config.toml
hidden_act = "gelu"
subsampling = 2
width = 192
kernel_size = 15
Rows from block 3, named by matrix and row number. Each number is 200 + 30 x the weight over the matrix's rms, rounded and kept within 0 to 999. All counts start at 0.
# pw1: conv module expand (GLU, value and gate stacked) (model.blocks.3.conv.pw1.weight, 384x192), inputs 128-191
pw1.122,193,201,223,225,204,197,233,242,201,207,187,201,184,190,170,144,171,245,191,174,230,171,160,175,159,156,183,235,214,201,179,212,202,180,199,208,234,234,182,220,240,248,195,221,214,171,227,173,190,226,221,247,193,216,244,183,208,173,242,171,201,204,240,208
pw1.123,183,183,236,186,210,206,251,230,190,142,226,217,219,199,180,147,200,213,174,247,230,247,200,164,257,209,197,146,205,212,227,220,189,189,177,156,187,236,166,216,206,240,201,231,188,215,231,193,212,211,176,192,173,197,174,198,165,187,219,211,232,205,231,230
pw1.124,216,275,229,200,232,152,180,171,222,190,202,182,232,213,155,232,243,263,147,208,198,189,210,206,199,200,226,212,216,179,144,187,248,200,177,234,201,161,185,230,182,183,195,182,160,189,230,158,197,212,208,140,229,154,266,189,227,183,227,216,177,254,140,227
pw1.125,214,218,185,187,169,194,246,203,171,195,222,128,199,225,273,214,238,184,220,179,198,193,171,218,151,227,178,195,144,196,199,185,181,199,148,176,191,195,192,210,179,212,182,185,210,213,209,215,249,193,179,229,207,253,250,192,207,213,165,238,211,188,212,150
pw1.126,183,208,238,175,164,193,177,197,165,207,185,198,218,202,198,219,189,202,190,223,227,179,176,235,273,216,149,205,229,182,198,263,175,160,219,167,225,215,209,219,223,165,167,224,233,205,254,228,134,198,190,158,185,204,190,246,160,154,208,176,163,241,241,191
pw1.127,255,182,171,206,193,216,222,154,167,209,223,165,187,227,212,217,188,210,214,140,234,193,176,218,160,169,165,189,187,228,212,193,223,193,213,216,175,197,250,181,183,263,180,225,212,179,242,235,196,193,229,243,207,174,193,217,213,242,196,171,194,215,153,212
pw1.128,202,197,272,229,199,198,224,212,252,186,194,159,197,207,189,217,214,225,178,173,201,238,218,204,156,191,165,252,212,221,222,249,201,186,208,200,204,192,188,200,209,191,188,199,204,166,165,198,203,195,162,186,206,180,222,249,176,172,179,231,240,204,189,238
pw1.129,221,204,212,180,199,173,234,200,192,188,166,172,209,191,175,214,206,226,199,165,269,211,214,256,189,212,231,188,189,143,196,209,202,196,245,211,125,163,154,140,196,155,180,238,171,220,199,227,158,208,203,225,204,203,189,233,182,207,256,208,265,175,174,192
pw1.130,218,204,225,178,150,229,245,214,168,149,154,188,174,189,208,224,247,167,202,211,252,195,278,166,208,234,140,214,229,194,177,211,214,186,219,182,176,262,204,176,197,211,227,151,226,147,174,158,237,182,168,191,206,204,180,156,201,194,224,187,208,178,199,177
pw1.131,173,193,176,207,161,197,145,235,197,250,155,215,205,215,198,224,158,157,210,242,162,249,222,234,193,265,184,169,233,172,156,138,236,197,181,242,221,209,218,200,205,222,216,243,160,169,170,238,207,157,238,230,189,173,194,207,206,188,195,158,208,238,210,186
pw1.132,181,259,209,258,201,194,219,211,185,168,198,219,187,199,200,189,174,233,214,226,243,204,183,211,182,206,146,146,206,252,213,215,189,179,241,204,196,148,166,216,133,198,192,177,154,234,232,199,165,230,155,174,202,169,201,177,260,190,184,181,195,135,207,245
pw1.133,217,165,259,218,189,212,210,194,157,197,228,222,252,159,167,207,217,260,199,174,215,160,205,192,169,218,166,188,215,176,215,175,186,166,221,180,215,214,230,210,181,200,229,227,188,188,165,230,165,217,213,265,180,198,189,188,187,202,184,215,198,188,168,204
pw1.134,207,163,164,214,195,185,245,225,196,181,241,150,180,187,189,234,253,224,208,254,230,131,199,169,189,225,177,163,237,210,204,161,149,231,173,230,215,214,215,244,230,206,203,216,206,203,208,223,212,222,220,208,218,223,162,199,227,221,208,267,186,207,217,196
pw1.135,197,167,200,224,213,192,188,176,203,214,215,254,176,170,228,190,215,191,182,148,156,229,279,227,197,194,206,189,214,191,242,194,172,184,176,182,207,141,202,186,126,188,206,215,151,174,192,195,252,162,194,236,149,211,236,211,183,227,166,201,189,160,239,220
pw1.136,202,191,165,189,219,234,223,185,139,200,246,229,163,243,201,243,250,161,236,178,233,163,188,259,226,208,176,211,185,211,253,229,214,146,175,197,272,196,199,205,240,203,206,178,185,227,219,210,206,227,174,192,214,198,202,184,184,258,201,199,230,231,212,164
pw1.137,274,199,247,205,199,245,209,180,252,163,164,231,177,189,169,164,172,217,148,172,176,171,294,214,169,214,214,196,160,212,216,176,212,211,234,137,185,231,166,215,157,215,190,190,207,209,256,239,163,204,208,218,206,232,223,178,173,182,143,197,179,218,187,238
pw1.138,200,159,230,191,189,235,228,235,196,254,218,185,194,194,199,208,173,192,152,198,209,182,150,203,205,241,176,214,205,212,143,238,183,164,182,181,179,181,192,212,161,214,187,229,163,205,178,208,199,186,257,193,206,196,179,148,245,223,182,235,260,212,230,201
pw1.139,182,253,258,169,218,166,184,162,217,206,211,139,185,178,183,166,160,222,201,168,189,228,151,223,123,222,179,184,168,223,163,196,254,180,174,178,160,208,241,193,213,212,183,180,216,219,181,200,220,157,202,227,212,169,182,186,208,164,196,258,141,197,196,213
pw1.140,135,180,243,228,216,212,223,194,222,162,218,155,180,188,175,236,210,200,214,208,212,178,245,187,176,201,193,217,226,214,213,219,198,157,204,222,230,208,246,186,183,194,168,177,178,196,239,193,209,209,142,208,229,169,196,180,221,201,214,191,191,226,249,168
pw1.141,218,205,144,201,189,200,231,229,175,179,163,188,233,185,223,211,228,157,237,135,184,224,225,208,187,211,183,220,157,223,169,162,223,178,181,149,192,147,232,201,182,224,207,235,180,155,279,178,223,130,238,270,199,177,204,205,157,195,224,222,213,202,207,193
pw1.142,201,176,215,192,152,159,142,255,190,216,179,190,125,233,256,190,200,241,212,212,186,189,204,232,185,210,242,203,204,216,196,206,186,180,232,221,187,233,233,195,220,215,220,160,160,199,206,223,199,196,211,201,177,213,153,241,210,147,199,189,192,161,239,229
pw1.143,176,200,203,219,211,196,147,231,210,221,188,243,192,184,153,228,232,229,224,217,161,219,196,178,217,187,168,205,158,188,219,205,243,219,226,216,170,197,242,214,194,218,224,230,198,166,235,275,199,220,166,186,224,177,169,183,212,195,206,233,150,222,193,152
pw1.144,140,163,173,190,208,139,202,176,201,188,239,169,239,196,177,187,214,197,207,225,236,196,174,210,201,211,189,276,195,191,200,135,242,204,245,227,187,241,213,203,172,199,194,151,207,138,194,176,198,160,187,209,158,208,226,200,183,219,209,216,237,209,196,158
pw1.145,212,191,209,205,185,193,189,198,211,206,228,196,218,189,204,200,190,195,215,213,194,228,217,216,207,181,178,189,188,204,236,208,225,192,189,149,187,216,123,219,184,192,186,177,260,158,200,189,211,190,212,221,195,207,182,227,183,211,235,241,184,184,189,208
pw1.146,210,240,210,243,174,203,159,138,197,192,223,218,156,193,186,168,182,248,181,188,214,165,184,173,179,219,170,165,169,236,192,238,214,206,213,202,163,155,152,178,163,188,235,210,169,197,169,127,229,219,179,232,161,212,235,221,180,164,199,196,195,254,201,193
pw1.147,233,250,223,194,157,189,218,243,215,179,164,194,156,243,247,199,175,138,175,162,237,201,145,175,197,246,177,217,213,240,251,167,214,245,187,241,189,174,189,233,171,173,188,154,232,206,236,245,196,236,214,223,188,213,177,189,167,198,255,203,212,210,209,234
pw1.148,215,165,230,197,204,185,217,196,228,192,190,224,188,216,224,152,197,233,152,190,221,163,152,188,210,193,168,194,164,180,202,156,197,199,212,207,229,230,205,209,173,207,188,226,201,188,230,225,154,243,173,204,211,233,191,248,220,184,233,197,207,226,167,224
pw1.149,176,199,200,215,224,157,239,225,225,218,214,248,138,178,189,206,276,238,176,189,170,211,215,200,258,176,161,213,205,225,221,218,161,218,178,219,209,217,169,203,212,244,210,212,172,222,175,152,175,159,191,169,195,273,271,211,245,231,218,209,167,212,196,195
pw1.150,235,225,202,131,243,158,245,188,233,212,209,214,211,161,224,243,247,164,200,180,176,195,253,244,188,218,240,218,214,210,238,183,197,221,207,198,212,194,195,264,206,236,156,179,205,190,234,247,208,224,179,161,160,189,162,249,204,213,174,202,137,218,207,221
pw1.151,176,203,186,203,124,156,184,179,148,156,197,165,160,206,167,147,200,182,180,247,203,223,261,251,182,187,171,157,194,223,178,185,201,202,158,170,177,223,146,144,166,198,180,215,238,228,195,209,211,277,209,279,219,159,214,219,157,199,226,193,240,198,193,183
pw1.152,153,209,184,191,209,172,193,176,175,220,187,186,205,198,168,268,224,238,221,177,171,210,187,203,258,182,213,239,214,173,213,189,179,193,209,227,237,216,218,151,185,220,235,197,166,186,195,188,179,167,211,150,190,224,255,205,174,181,247,179,199,181,221,228
pw1.153,163,179,200,166,199,209,210,198,192,166,207,188,185,182,222,231,188,181,184,211,169,210,175,171,239,173,173,248,195,207,170,174,175,274,223,181,179,207,232,204,222,212,199,177,220,206,141,169,155,182,181,242,181,216,190,183,180,215,197,184,181,238,150,226
pw1.154,184,218,239,196,184,178,225,197,209,190,182,180,192,179,192,205,206,188,201,157,175,241,153,185,234,218,220,180,160,169,228,180,188,168,225,151,214,182,176,141,178,231,228,164,186,158,182,173,187,225,178,160,197,227,156,214,241,215,227,180,142,239,180,176
pw1.155,183,205,168,188,226,214,170,206,225,201,204,227,210,173,245,198,222,154,201,187,179,212,230,220,228,218,233,198,175,220,212,201,142,219,209,129,217,201,189,227,232,203,179,219,147,214,177,240,207,222,168,178,197,201,226,264,208,198,201,191,193,223,197,174
pw1.156,179,199,241,240,171,204,167,165,176,227,177,215,179,183,198,191,207,197,160,223,223,226,177,195,243,221,204,168,208,183,236,169,196,226,182,190,212,259,246,189,258,177,215,185,192,204,243,159,228,195,230,170,181,180,245,253,216,209,202,214,235,225,230,171
pw1.157,197,171,196,192,201,179,196,153,225,192,203,223,153,190,232,239,245,152,155,212,199,217,148,228,191,206,164,174,234,173,169,194,231,190,206,241,146,225,173,216,233,179,150,199,247,182,205,193,212,216,219,231,203,225,162,228,209,188,167,235,191,147,193,243
pw1.158,170,157,218,173,188,239,227,170,183,229,190,217,212,224,173,199,191,198,218,212,171,206,131,233,183,153,234,156,168,202,200,168,191,236,255,195,239,194,204,192,213,226,248,201,218,181,203,216,217,182,212,177,205,218,240,223,244,163,193,224,186,239,193,197
pw1.159,176,156,249,215,167,154,165,229,198,186,206,188,171,165,234,180,181,183,183,208,186,209,181,211,188,218,215,189,186,172,215,179,228,182,252,243,166,189,194,142,169,156,190,199,168,209,182,192,171,177,200,205,206,182,226,211,192,154,178,241,234,178,205,196
pw1.160,242,169,182,192,160,203,207,228,218,234,201,221,256,167,209,193,215,208,163,185,240,134,171,175,242,167,164,212,190,204,184,187,225,215,148,213,156,236,196,145,201,219,231,170,220,198,233,238,208,212,175,167,201,233,198,201,177,198,215,243,235,180,247,216
pw1.161,221,226,193,227,219,205,213,160,167,195,226,213,234,246,216,184,189,225,207,180,244,190,217,161,215,134,205,180,176,158,188,220,257,202,171,184,163,183,203,192,221,234,235,167,241,205,237,208,188,178,165,234,234,197,256,215,218,208,187,220,191,153,205,196
pw1.162,225,170,134,217,252,216,196,205,241,170,155,151,242,173,237,188,137,214,168,213,174,235,188,173,198,170,245,178,208,187,192,213,150,181,212,208,216,219,227,241,218,190,183,177,203,197,231,164,193,205,166,172,171,176,203,222,156,196,165,144,202,217,227,200
pw1.163,181,188,133,217,208,179,183,233,158,170,225,183,193,208,229,232,166,246,248,220,195,175,174,191,241,229,198,250,212,174,157,236,187,189,169,208,222,173,248,185,227,177,216,274,179,205,150,194,199,197,180,176,206,204,183,185,231,209,165,190,208,215,190,211
pw1.164,213,283,206,186,177,205,187,215,174,174,236,212,244,266,209,189,193,202,229,153,235,218,181,197,174,210,195,169,228,200,200,170,188,157,211,229,190,169,193,235,228,187,235,255,205,216,225,222,249,210,194,139,215,210,154,239,186,179,210,225,190,193,218,226
pw1.165,142,199,202,184,227,232,180,179,147,220,216,172,212,206,220,213,198,194,167,201,187,206,207,218,161,168,257,147,214,205,193,216,194,144,249,215,211,134,154,208,193,182,178,234,185,205,187,210,215,200,179,154,199,274,231,190,219,211,244,209,246,186,207,209
pw1.166,188,186,222,159,164,166,205,162,226,230,223,227,225,202,200,193,236,188,221,193,223,186,169,234,148,192,192,171,194,177,291,163,181,217,211,186,215,198,220,179,219,253,221,218,189,232,162,191,243,255,233,216,223,216,249,160,205,226,135,210,223,178,180,151
pw1.167,196,171,241,168,175,189,230,216,220,212,208,152,197,234,165,210,219,193,193,187,172,199,232,208,209,187,212,211,178,163,230,226,191,182,224,194,202,178,234,176,236,198,198,178,203,197,237,169,169,201,174,232,229,201,220,226,179,195,151,236,184,209,168,148
pw1.168,237,224,211,222,178,188,253,205,181,164,176,186,227,189,203,183,210,130,135,221,158,197,197,217,203,242,236,261,187,169,204,233,198,226,254,151,233,170,196,226,248,213,203,191,193,199,185,209,237,191,177,260,230,212,202,227,220,145,211,228,213,223,244,247
pw1.169,237,227,205,255,203,213,200,234,209,191,171,171,214,232,187,257,217,224,190,182,175,269,188,208,191,259,192,159,235,157,185,262,189,159,202,192,157,186,223,148,237,177,182,221,237,154,245,215,252,245,199,221,232,219,223,241,186,210,259,167,211,231,165,173
pw1.170,157,237,222,237,196,179,184,158,158,193,195,192,200,215,240,184,203,190,193,184,239,177,217,193,188,190,172,228,214,209,242,214,154,215,187,187,236,184,252,183,244,179,271,208,209,232,176,218,148,215,198,169,228,156,204,219,182,163,197,153,223,221,167,208
pw1.171,197,195,198,130,227,220,209,204,250,229,124,220,226,245,186,207,218,170,234,215,142,178,159,168,186,184,206,222,180,146,138,216,162,202,228,208,209,214,249,251,186,225,189,175,187,219,219,201,214,231,234,207,225,279,156,234,141,197,233,187,214,196,207,182
pw1.172,203,173,203,207,240,192,198,222,194,188,199,198,211,200,219,286,195,180,188,218,183,175,196,194,124,224,202,162,196,249,232,227,199,291,229,229,201,145,190,186,189,196,204,154,211,225,219,244,202,207,135,213,200,224,206,203,226,257,185,267,177,187,196,237
pw1.173,171,161,241,125,201,211,203,227,207,184,199,174,191,230,181,253,210,250,216,268,173,239,186,247,161,230,222,188,228,175,166,186,180,185,159,159,210,199,168,207,243,240,219,172,181,163,209,188,220,193,228,176,220,161,229,255,203,168,140,208,229,187,108,177
pw1.174,219,195,196,199,180,236,198,245,174,179,215,198,167,204,201,207,236,190,169,166,177,145,181,201,163,152,152,197,236,206,175,188,182,213,178,129,189,199,204,217,207,212,228,132,233,236,194,190,180,178,195,212,176,181,182,232,189,197,250,172,191,184,205,159
pw1.175,190,197,171,210,228,165,173,198,181,218,169,253,185,231,223,195,183,185,154,151,186,172,151,200,216,207,149,226,203,185,245,213,175,198,212,227,154,210,189,208,183,224,210,188,215,205,213,197,213,192,222,209,195,234,195,216,200,219,184,189,214,183,206,198
pw1.176,242,206,255,187,238,178,154,211,212,193,206,238,164,153,199,256,225,180,248,204,167,227,215,227,204,159,188,163,216,202,211,212,166,202,125,221,216,148,176,203,205,220,177,259,244,215,224,245,204,221,178,223,216,200,197,226,167,221,179,173,208,213,183,198
pw1.177,153,214,168,216,210,166,188,205,201,161,192,185,206,176,158,172,191,186,190,160,208,192,192,201,226,184,238,237,148,176,200,158,203,167,175,171,191,164,181,207,191,242,220,262,202,195,156,200,196,222,178,206,164,225,193,178,201,163,165,217,227,160,216,213
pw1.178,194,188,136,126,224,212,181,210,172,254,221,168,211,199,216,260,161,210,196,140,174,172,214,223,184,216,193,227,220,213,173,184,250,213,174,161,197,188,221,230,191,177,185,166,164,186,207,166,177,184,193,171,199,157,218,220,221,212,156,233,208,187,193,221
pw1.179,205,198,165,224,188,174,192,194,200,213,220,243,152,177,202,236,193,197,201,178,178,216,189,207,215,220,172,194,224,212,162,196,255,161,174,169,183,229,219,174,193,213,260,107,189,239,207,203,174,230,153,172,184,205,207,212,216,234,217,177,175,209,220,124
pw1.180,211,176,219,177,206,209,232,234,216,156,223,261,241,160,215,152,230,214,255,224,129,237,160,200,157,198,162,150,247,196,170,188,209,211,211,232,224,182,196,241,153,157,181,161,201,214,165,202,202,147,192,192,191,197,182,244,206,192,218,223,188,198,184,181
pw1.181,185,209,190,181,185,203,225,222,161,177,241,169,174,274,165,255,175,194,149,197,254,183,214,202,233,156,218,228,255,198,199,230,149,203,202,202,154,208,173,214,178,208,224,206,243,173,192,218,215,188,199,165,242,177,222,186,156,161,191,241,206,242,185,195
pw1.182,176,221,157,183,167,248,181,237,224,193,228,231,148,272,165,240,226,209,219,190,155,156,191,206,226,247,221,196,186,250,193,207,168,243,192,208,219,214,216,169,175,176,220,196,167,233,176,209,216,214,172,213,171,194,189,164,221,209,218,139,205,167,187,217
pw1.183,192,185,204,207,211,194,212,174,180,246,222,178,182,113,215,234,223,203,157,209,184,216,171,180,185,211,156,219,125,191,206,180,188,172,206,169,158,193,186,198,209,206,180,204,176,178,177,196,174,129,163,196,235,220,204,224,240,198,198,204,149,230,178,210
pw1.184,163,201,224,199,197,196,224,179,176,205,191,177,191,179,218,180,216,207,165,171,196,161,215,170,200,216,230,176,182,238,245,184,156,174,144,207,194,192,138,232,228,214,221,192,197,193,217,208,246,192,201,231,192,199,180,173,210,172,215,169,225,208,259,199
pw1.185,209,195,188,199,189,227,225,238,248,241,212,210,225,211,153,223,214,193,193,170,234,157,158,174,219,226,179,176,178,198,210,149,233,152,276,233,174,210,187,235,266,205,177,203,178,180,199,217,170,221,207,231,243,208,194,190,183,155,183,207,172,213,202,189
pw1.186,187,236,158,198,198,219,149,206,208,239,167,180,185,189,149,193,163,177,192,193,131,239,200,253,184,200,197,169,230,181,245,182,222,185,228,159,212,161,261,206,243,206,206,228,164,174,203,199,217,211,214,178,187,196,217,211,169,156,193,198,151,183,162,159
pw1.187,252,221,194,214,211,205,200,218,154,143,231,202,227,189,257,216,142,180,152,187,204,176,205,233,188,180,199,249,226,207,250,196,209,188,236,194,188,232,240,190,197,180,162,198,194,189,219,206,178,194,148,218,235,239,201,196,191,134,246,177,230,182,196,221
pw1.188,178,224,167,173,204,204,245,260,230,144,225,156,193,159,186,176,167,156,191,204,173,199,237,190,171,198,238,214,227,250,227,230,186,250,247,164,179,214,217,230,181,253,219,215,192,239,232,212,238,172,177,253,233,192,256,248,233,235,143,192,158,243,211,215
pw1.189,165,197,200,158,257,226,176,185,188,192,232,217,151,146,181,179,241,199,261,196,227,173,192,214,169,233,173,251,237,212,165,172,185,182,162,178,213,210,195,199,203,209,166,188,154,199,171,188,161,131,209,214,209,196,210,170,193,173,211,208,222,210,242,200
pw1.190,158,212,229,195,206,213,211,190,249,162,231,169,179,159,217,188,239,193,180,188,248,212,217,218,208,190,161,205,209,211,208,162,112,220,182,214,143,177,238,218,159,155,176,164,187,240,160,206,173,212,172,169,155,179,186,219,173,217,224,180,210,234,204,202
pw1.191,228,145,212,204,179,212,180,241,222,213,185,165,176,203,187,193,180,171,230,214,177,171,162,234,165,178,213,177,177,182,204,180,243,248,213,239,202,166,178,208,144,226,169,200,196,223,132,156,247,215,216,215,138,207,200,194,213,179,137,179,175,225,206,226
pw1.192,222,209,248,150,196,162,224,164,142,160,251,199,148,193,207,188,223,158,234,162,210,192,199,212,181,192,241,217,189,159,181,229,169,261,208,196,156,172,158,200,126,196,225,245,261,136,232,174,252,192,175,186,146,208,210,218,254,231,209,199,168,168,201,188
pw1.193,250,207,149,155,202,229,203,227,205,223,199,231,206,213,141,183,192,217,200,179,176,218,190,232,219,195,259,197,190,259,214,262,156,232,189,214,192,181,186,186,177,181,248,222,210,169,225,233,185,161,156,294,200,223,221,174,170,202,218,195,190,214,236,219
pw1.194,170,231,219,156,241,248,162,185,168,253,162,185,197,231,149,253,212,185,165,192,215,172,212,236,142,198,157,201,231,170,198,234,170,181,145,181,217,182,202,171,158,232,208,280,204,187,150,259,113,146,166,213,199,254,180,193,206,218,167,204,166,166,216,221
pw1.195,212,172,207,207,194,206,216,177,172,198,234,239,238,156,206,155,220,254,157,221,220,172,189,226,212,239,236,207,290,241,237,200,191,167,236,245,170,201,137,194,256,205,214,198,269,168,200,187,174,135,198,233,231,191,243,228,228,176,198,207,93,176,172,218
pw1.196,212,206,165,189,250,160,243,178,167,257,200,218,180,237,202,233,190,184,215,219,227,181,193,178,176,187,235,250,182,260,217,144,180,255,205,204,211,226,186,221,189,152,219,241,156,186,206,182,200,203,161,189,226,259,120,233,208,228,239,262,174,246,149,187
pw1.197,237,247,241,195,252,186,155,176,150,164,226,189,206,228,180,260,287,223,242,187,161,228,173,144,173,212,190,236,168,198,188,242,197,159,238,223,193,162,123,197,195,222,194,221,201,122,187,222,148,182,164,232,255,177,165,174,210,171,192,228,198,167,199,146
pw1.198,216,176,204,148,218,275,171,209,182,231,181,165,153,177,176,185,187,179,249,162,174,225,148,134,244,230,236,239,170,244,183,173,245,187,224,163,172,152,204,159,210,206,171,189,241,237,244,223,259,198,196,194,253,257,186,247,176,168,181,173,189,186,246,220
pw1.199,240,153,207,222,214,200,175,175,162,210,168,223,226,213,191,150,177,209,177,187,169,247,166,215,195,207,207,169,175,184,166,166,249,180,214,153,162,254,182,199,233,168,210,160,213,219,233,197,180,238,233,219,229,252,170,144,202,179,231,205,181,200,145,264
pw1.200,277,187,197,210,182,199,175,136,163,159,185,150,231,197,248,185,195,135,269,214,225,192,223,174,214,150,220,198,185,199,220,191,169,193,175,159,175,245,227,158,189,256,184,202,172,206,208,195,198,278,231,111,214,268,225,240,194,180,149,211,185,234,168,262
pw1.201,223,248,185,221,251,202,140,195,233,242,200,247,228,216,212,173,176,189,228,178,203,152,227,191,199,182,160,219,223,233,199,216,227,247,194,166,95,226,180,207,250,177,240,222,175,161,165,180,107,247,239,243,146,225,208,220,166,200,140,223,163,195,204,231
pw1.202,196,252,181,215,230,185,206,194,163,166,147,231,182,205,201,207,113,237,167,198,161,166,198,191,201,186,159,143,182,266,226,196,250,225,146,200,304,237,163,164,254,149,158,223,179,111,204,174,167,190,217,223,235,261,269,252,172,165,225,201,161,191,201,229
pw1.203,210,217,223,160,205,208,229,200,180,169,182,228,165,172,190,266,194,201,181,162,223,215,235,217,201,222,185,264,209,214,148,241,205,177,169,227,179,238,217,205,217,157,266,156,178,171,240,219,174,197,243,201,231,197,175,158,133,206,225,192,140,209,228,222
pw1.204,202,171,175,185,196,202,204,220,208,151,217,177,158,199,219,225,171,217,175,145,158,182,219,211,164,262,211,147,226,207,154,254,172,227,210,162,187,223,221,198,161,196,183,198,184,187,206,210,220,212,244,209,169,180,167,237,166,175,170,230,203,183,207,193
pw1.205,206,193,213,192,239,220,160,133,195,178,202,185,262,178,176,285,150,224,186,198,198,179,188,193,206,270,200,215,228,182,225,189,138,202,201,225,150,249,182,182,213,106,234,229,249,208,222,234,184,198,245,226,197,187,229,196,242,223,229,236,163,175,176,223
pw1.206,231,196,252,140,170,149,214,149,160,231,193,158,178,241,241,170,166,210,247,164,269,143,183,221,185,219,175,264,226,201,234,147,144,202,155,184,212,155,217,183,209,213,157,134,171,133,173,195,162,169,230,218,155,197,258,196,204,146,205,194,223,196,221,136
pw1.207,202,190,208,195,231,215,162,207,184,189,94,188,197,222,232,166,190,246,226,187,239,147,209,189,209,224,145,241,199,239,203,193,195,198,249,160,207,288,188,201,194,235,267,214,217,258,193,214,207,206,238,184,146,241,233,226,166,215,162,205,180,227,232,213
pw1.208,191,221,233,135,210,172,229,195,216,172,189,217,184,176,270,170,200,225,243,192,146,169,203,207,251,139,173,203,198,140,226,181,223,188,184,234,151,210,183,208,197,250,218,245,191,120,161,183,210,150,183,189,196,240,225,204,222,213,220,137,216,187,175,275
pw1.209,176,164,206,182,190,188,179,184,200,239,149,151,221,171,130,158,179,197,201,158,157,216,190,201,195,268,183,173,229,219,178,220,204,213,234,221,211,219,213,182,154,221,177,168,223,227,240,254,175,225,189,209,239,202,183,209,225,236,186,187,179,244,209,198
pw1.210,169,208,207,192,195,196,219,182,214,205,202,226,229,215,196,177,229,241,132,148,237,207,190,210,209,221,238,194,268,233,176,204,246,176,239,209,151,230,231,172,196,227,187,184,176,211,230,181,148,221,182,165,179,287,199,185,237,227,247,185,215,214,180,193
pw1.211,178,181,152,181,205,145,219,232,167,200,231,178,150,176,198,189,177,214,269,192,261,214,247,239,162,247,224,203,220,222,175,208,185,194,194,240,177,169,228,196,210,148,185,133,228,221,165,220,191,204,179,188,198,230,180,243,238,191,185,169,205,175,218,245
pw1.212,226,159,139,188,251,143,230,200,134,194,225,226,224,250,195,207,186,206,155,186,190,230,126,157,295,230,203,168,185,230,185,159,212,142,163,190,148,241,154,207,167,194,266,197,195,259,239,240,227,218,161,174,211,214,218,219,243,220,200,179,203,148,237,213
pw1.213,145,224,217,216,225,203,152,150,205,228,223,183,140,206,159,214,188,160,143,274,214,130,172,186,187,172,224,236,278,168,238,190,155,217,235,205,148,198,221,168,200,165,158,237,154,195,194,197,174,256,221,208,174,185,125,175,212,198,256,170,173,264,203,172
pw1.214,191,213,214,201,195,127,217,227,165,222,241,122,200,184,144,202,147,184,122,181,201,185,206,214,228,218,196,228,227,222,208,222,211,179,227,240,191,156,148,203,228,200,166,182,185,218,184,204,188,190,222,233,261,196,199,226,246,235,157,195,203,198,157,222
pw1.215,187,220,206,198,244,210,241,189,197,223,220,185,219,227,158,187,174,260,225,100,128,188,214,223,239,180,160,240,188,217,237,184,260,168,190,173,103,199,246,187,178,229,196,186,176,252,180,230,221,147,216,266,207,254,135,183,162,184,186,200,255,235,223,240
pw1.216,191,221,154,197,171,187,193,201,242,197,192,186,203,197,219,233,249,179,224,174,234,174,249,209,211,149,205,208,189,193,217,202,233,166,225,179,158,143,183,161,226,158,199,237,187,168,181,177,181,250,167,177,149,178,289,202,183,175,188,163,276,201,145,184
pw1.217,200,204,165,192,238,221,212,142,196,170,237,196,205,240,157,135,160,205,199,193,206,174,171,221,213,161,224,199,206,226,203,225,188,177,172,212,234,175,192,159,179,182,186,176,172,186,176,241,184,239,208,162,194,266,179,166,174,125,217,148,172,161,228,171
pw1.218,209,213,301,172,224,156,201,184,185,206,155,239,203,188,198,210,133,154,178,180,123,163,181,196,195,180,201,194,178,187,228,104,165,243,255,215,174,220,147,197,186,193,195,210,207,150,212,223,161,154,159,208,226,245,226,171,175,189,146,180,176,219,245,140
pw1.219,228,221,141,200,198,185,193,146,207,232,171,200,176,186,205,161,207,239,202,181,210,197,256,256,174,208,185,166,221,179,238,183,186,237,188,170,196,248,181,234,196,229,226,158,175,221,208,215,254,201,223,251,220,181,180,136,205,138,133,189,236,194,178,153
pw1.220,193,242,229,154,196,274,204,189,223,224,168,184,206,146,256,173,257,218,171,146,200,139,204,163,209,215,267,189,189,113,164,219,138,242,208,210,173,227,216,208,185,218,188,250,207,174,172,188,215,223,209,198,197,192,190,202,205,201,179,183,213,216,193,149
pw1.221,243,172,241,186,150,181,171,155,201,188,181,218,211,192,189,225,176,160,183,183,183,213,226,173,166,153,217,193,166,170,188,176,213,251,196,173,185,210,247,170,213,128,219,233,227,219,212,208,209,216,219,202,255,174,192,203,207,188,204,232,202,245,238,195
pw1.222,240,193,204,242,202,197,167,227,130,196,125,209,199,215,222,170,172,191,196,122,166,216,216,257,217,195,156,212,221,187,219,201,202,186,291,210,212,214,195,216,212,217,211,187,303,128,187,260,187,215,172,213,223,247,205,184,173,198,217,165,221,153,222,128
pw1.223,199,175,243,220,209,167,219,90,166,171,194,254,188,188,257,182,177,206,214,203,230,226,225,214,191,243,176,212,251,192,145,242,208,185,259,213,221,191,209,222,196,173,166,182,148,110,172,209,248,212,212,198,167,204,174,193,116,220,228,202,145,203,189,205
pw1.224,195,130,222,169,168,191,154,224,211,230,195,184,198,198,182,161,243,183,219,252,191,197,199,250,208,211,231,154,184,193,148,188,181,185,184,208,217,209,183,198,136,208,213,220,180,192,168,213,218,196,252,178,164,176,113,193,261,216,211,182,166,234,218,204
pw1.225,228,221,187,135,157,171,174,220,207,202,175,183,249,204,214,263,163,151,180,177,156,183,200,180,221,204,219,168,190,224,239,217,195,171,192,201,208,158,198,193,262,206,169,216,177,200,231,181,223,195,203,214,207,177,197,170,187,209,203,200,219,168,220,226
pw1.226,203,225,141,211,216,207,127,207,228,169,149,221,135,159,222,244,241,200,192,215,207,176,232,211,215,142,210,217,214,228,227,200,165,207,192,192,160,192,201,210,207,176,196,192,197,138,97,151,171,163,221,193,182,176,185,162,169,180,212,172,168,185,176,128
pw1.227,206,198,206,195,163,216,235,131,242,189,172,185,160,264,272,241,244,216,217,226,222,231,178,205,241,188,243,192,212,207,212,257,202,194,203,216,196,197,219,177,182,231,184,167,212,179,128,173,216,253,170,234,155,187,206,180,133,168,211,136,190,202,196,188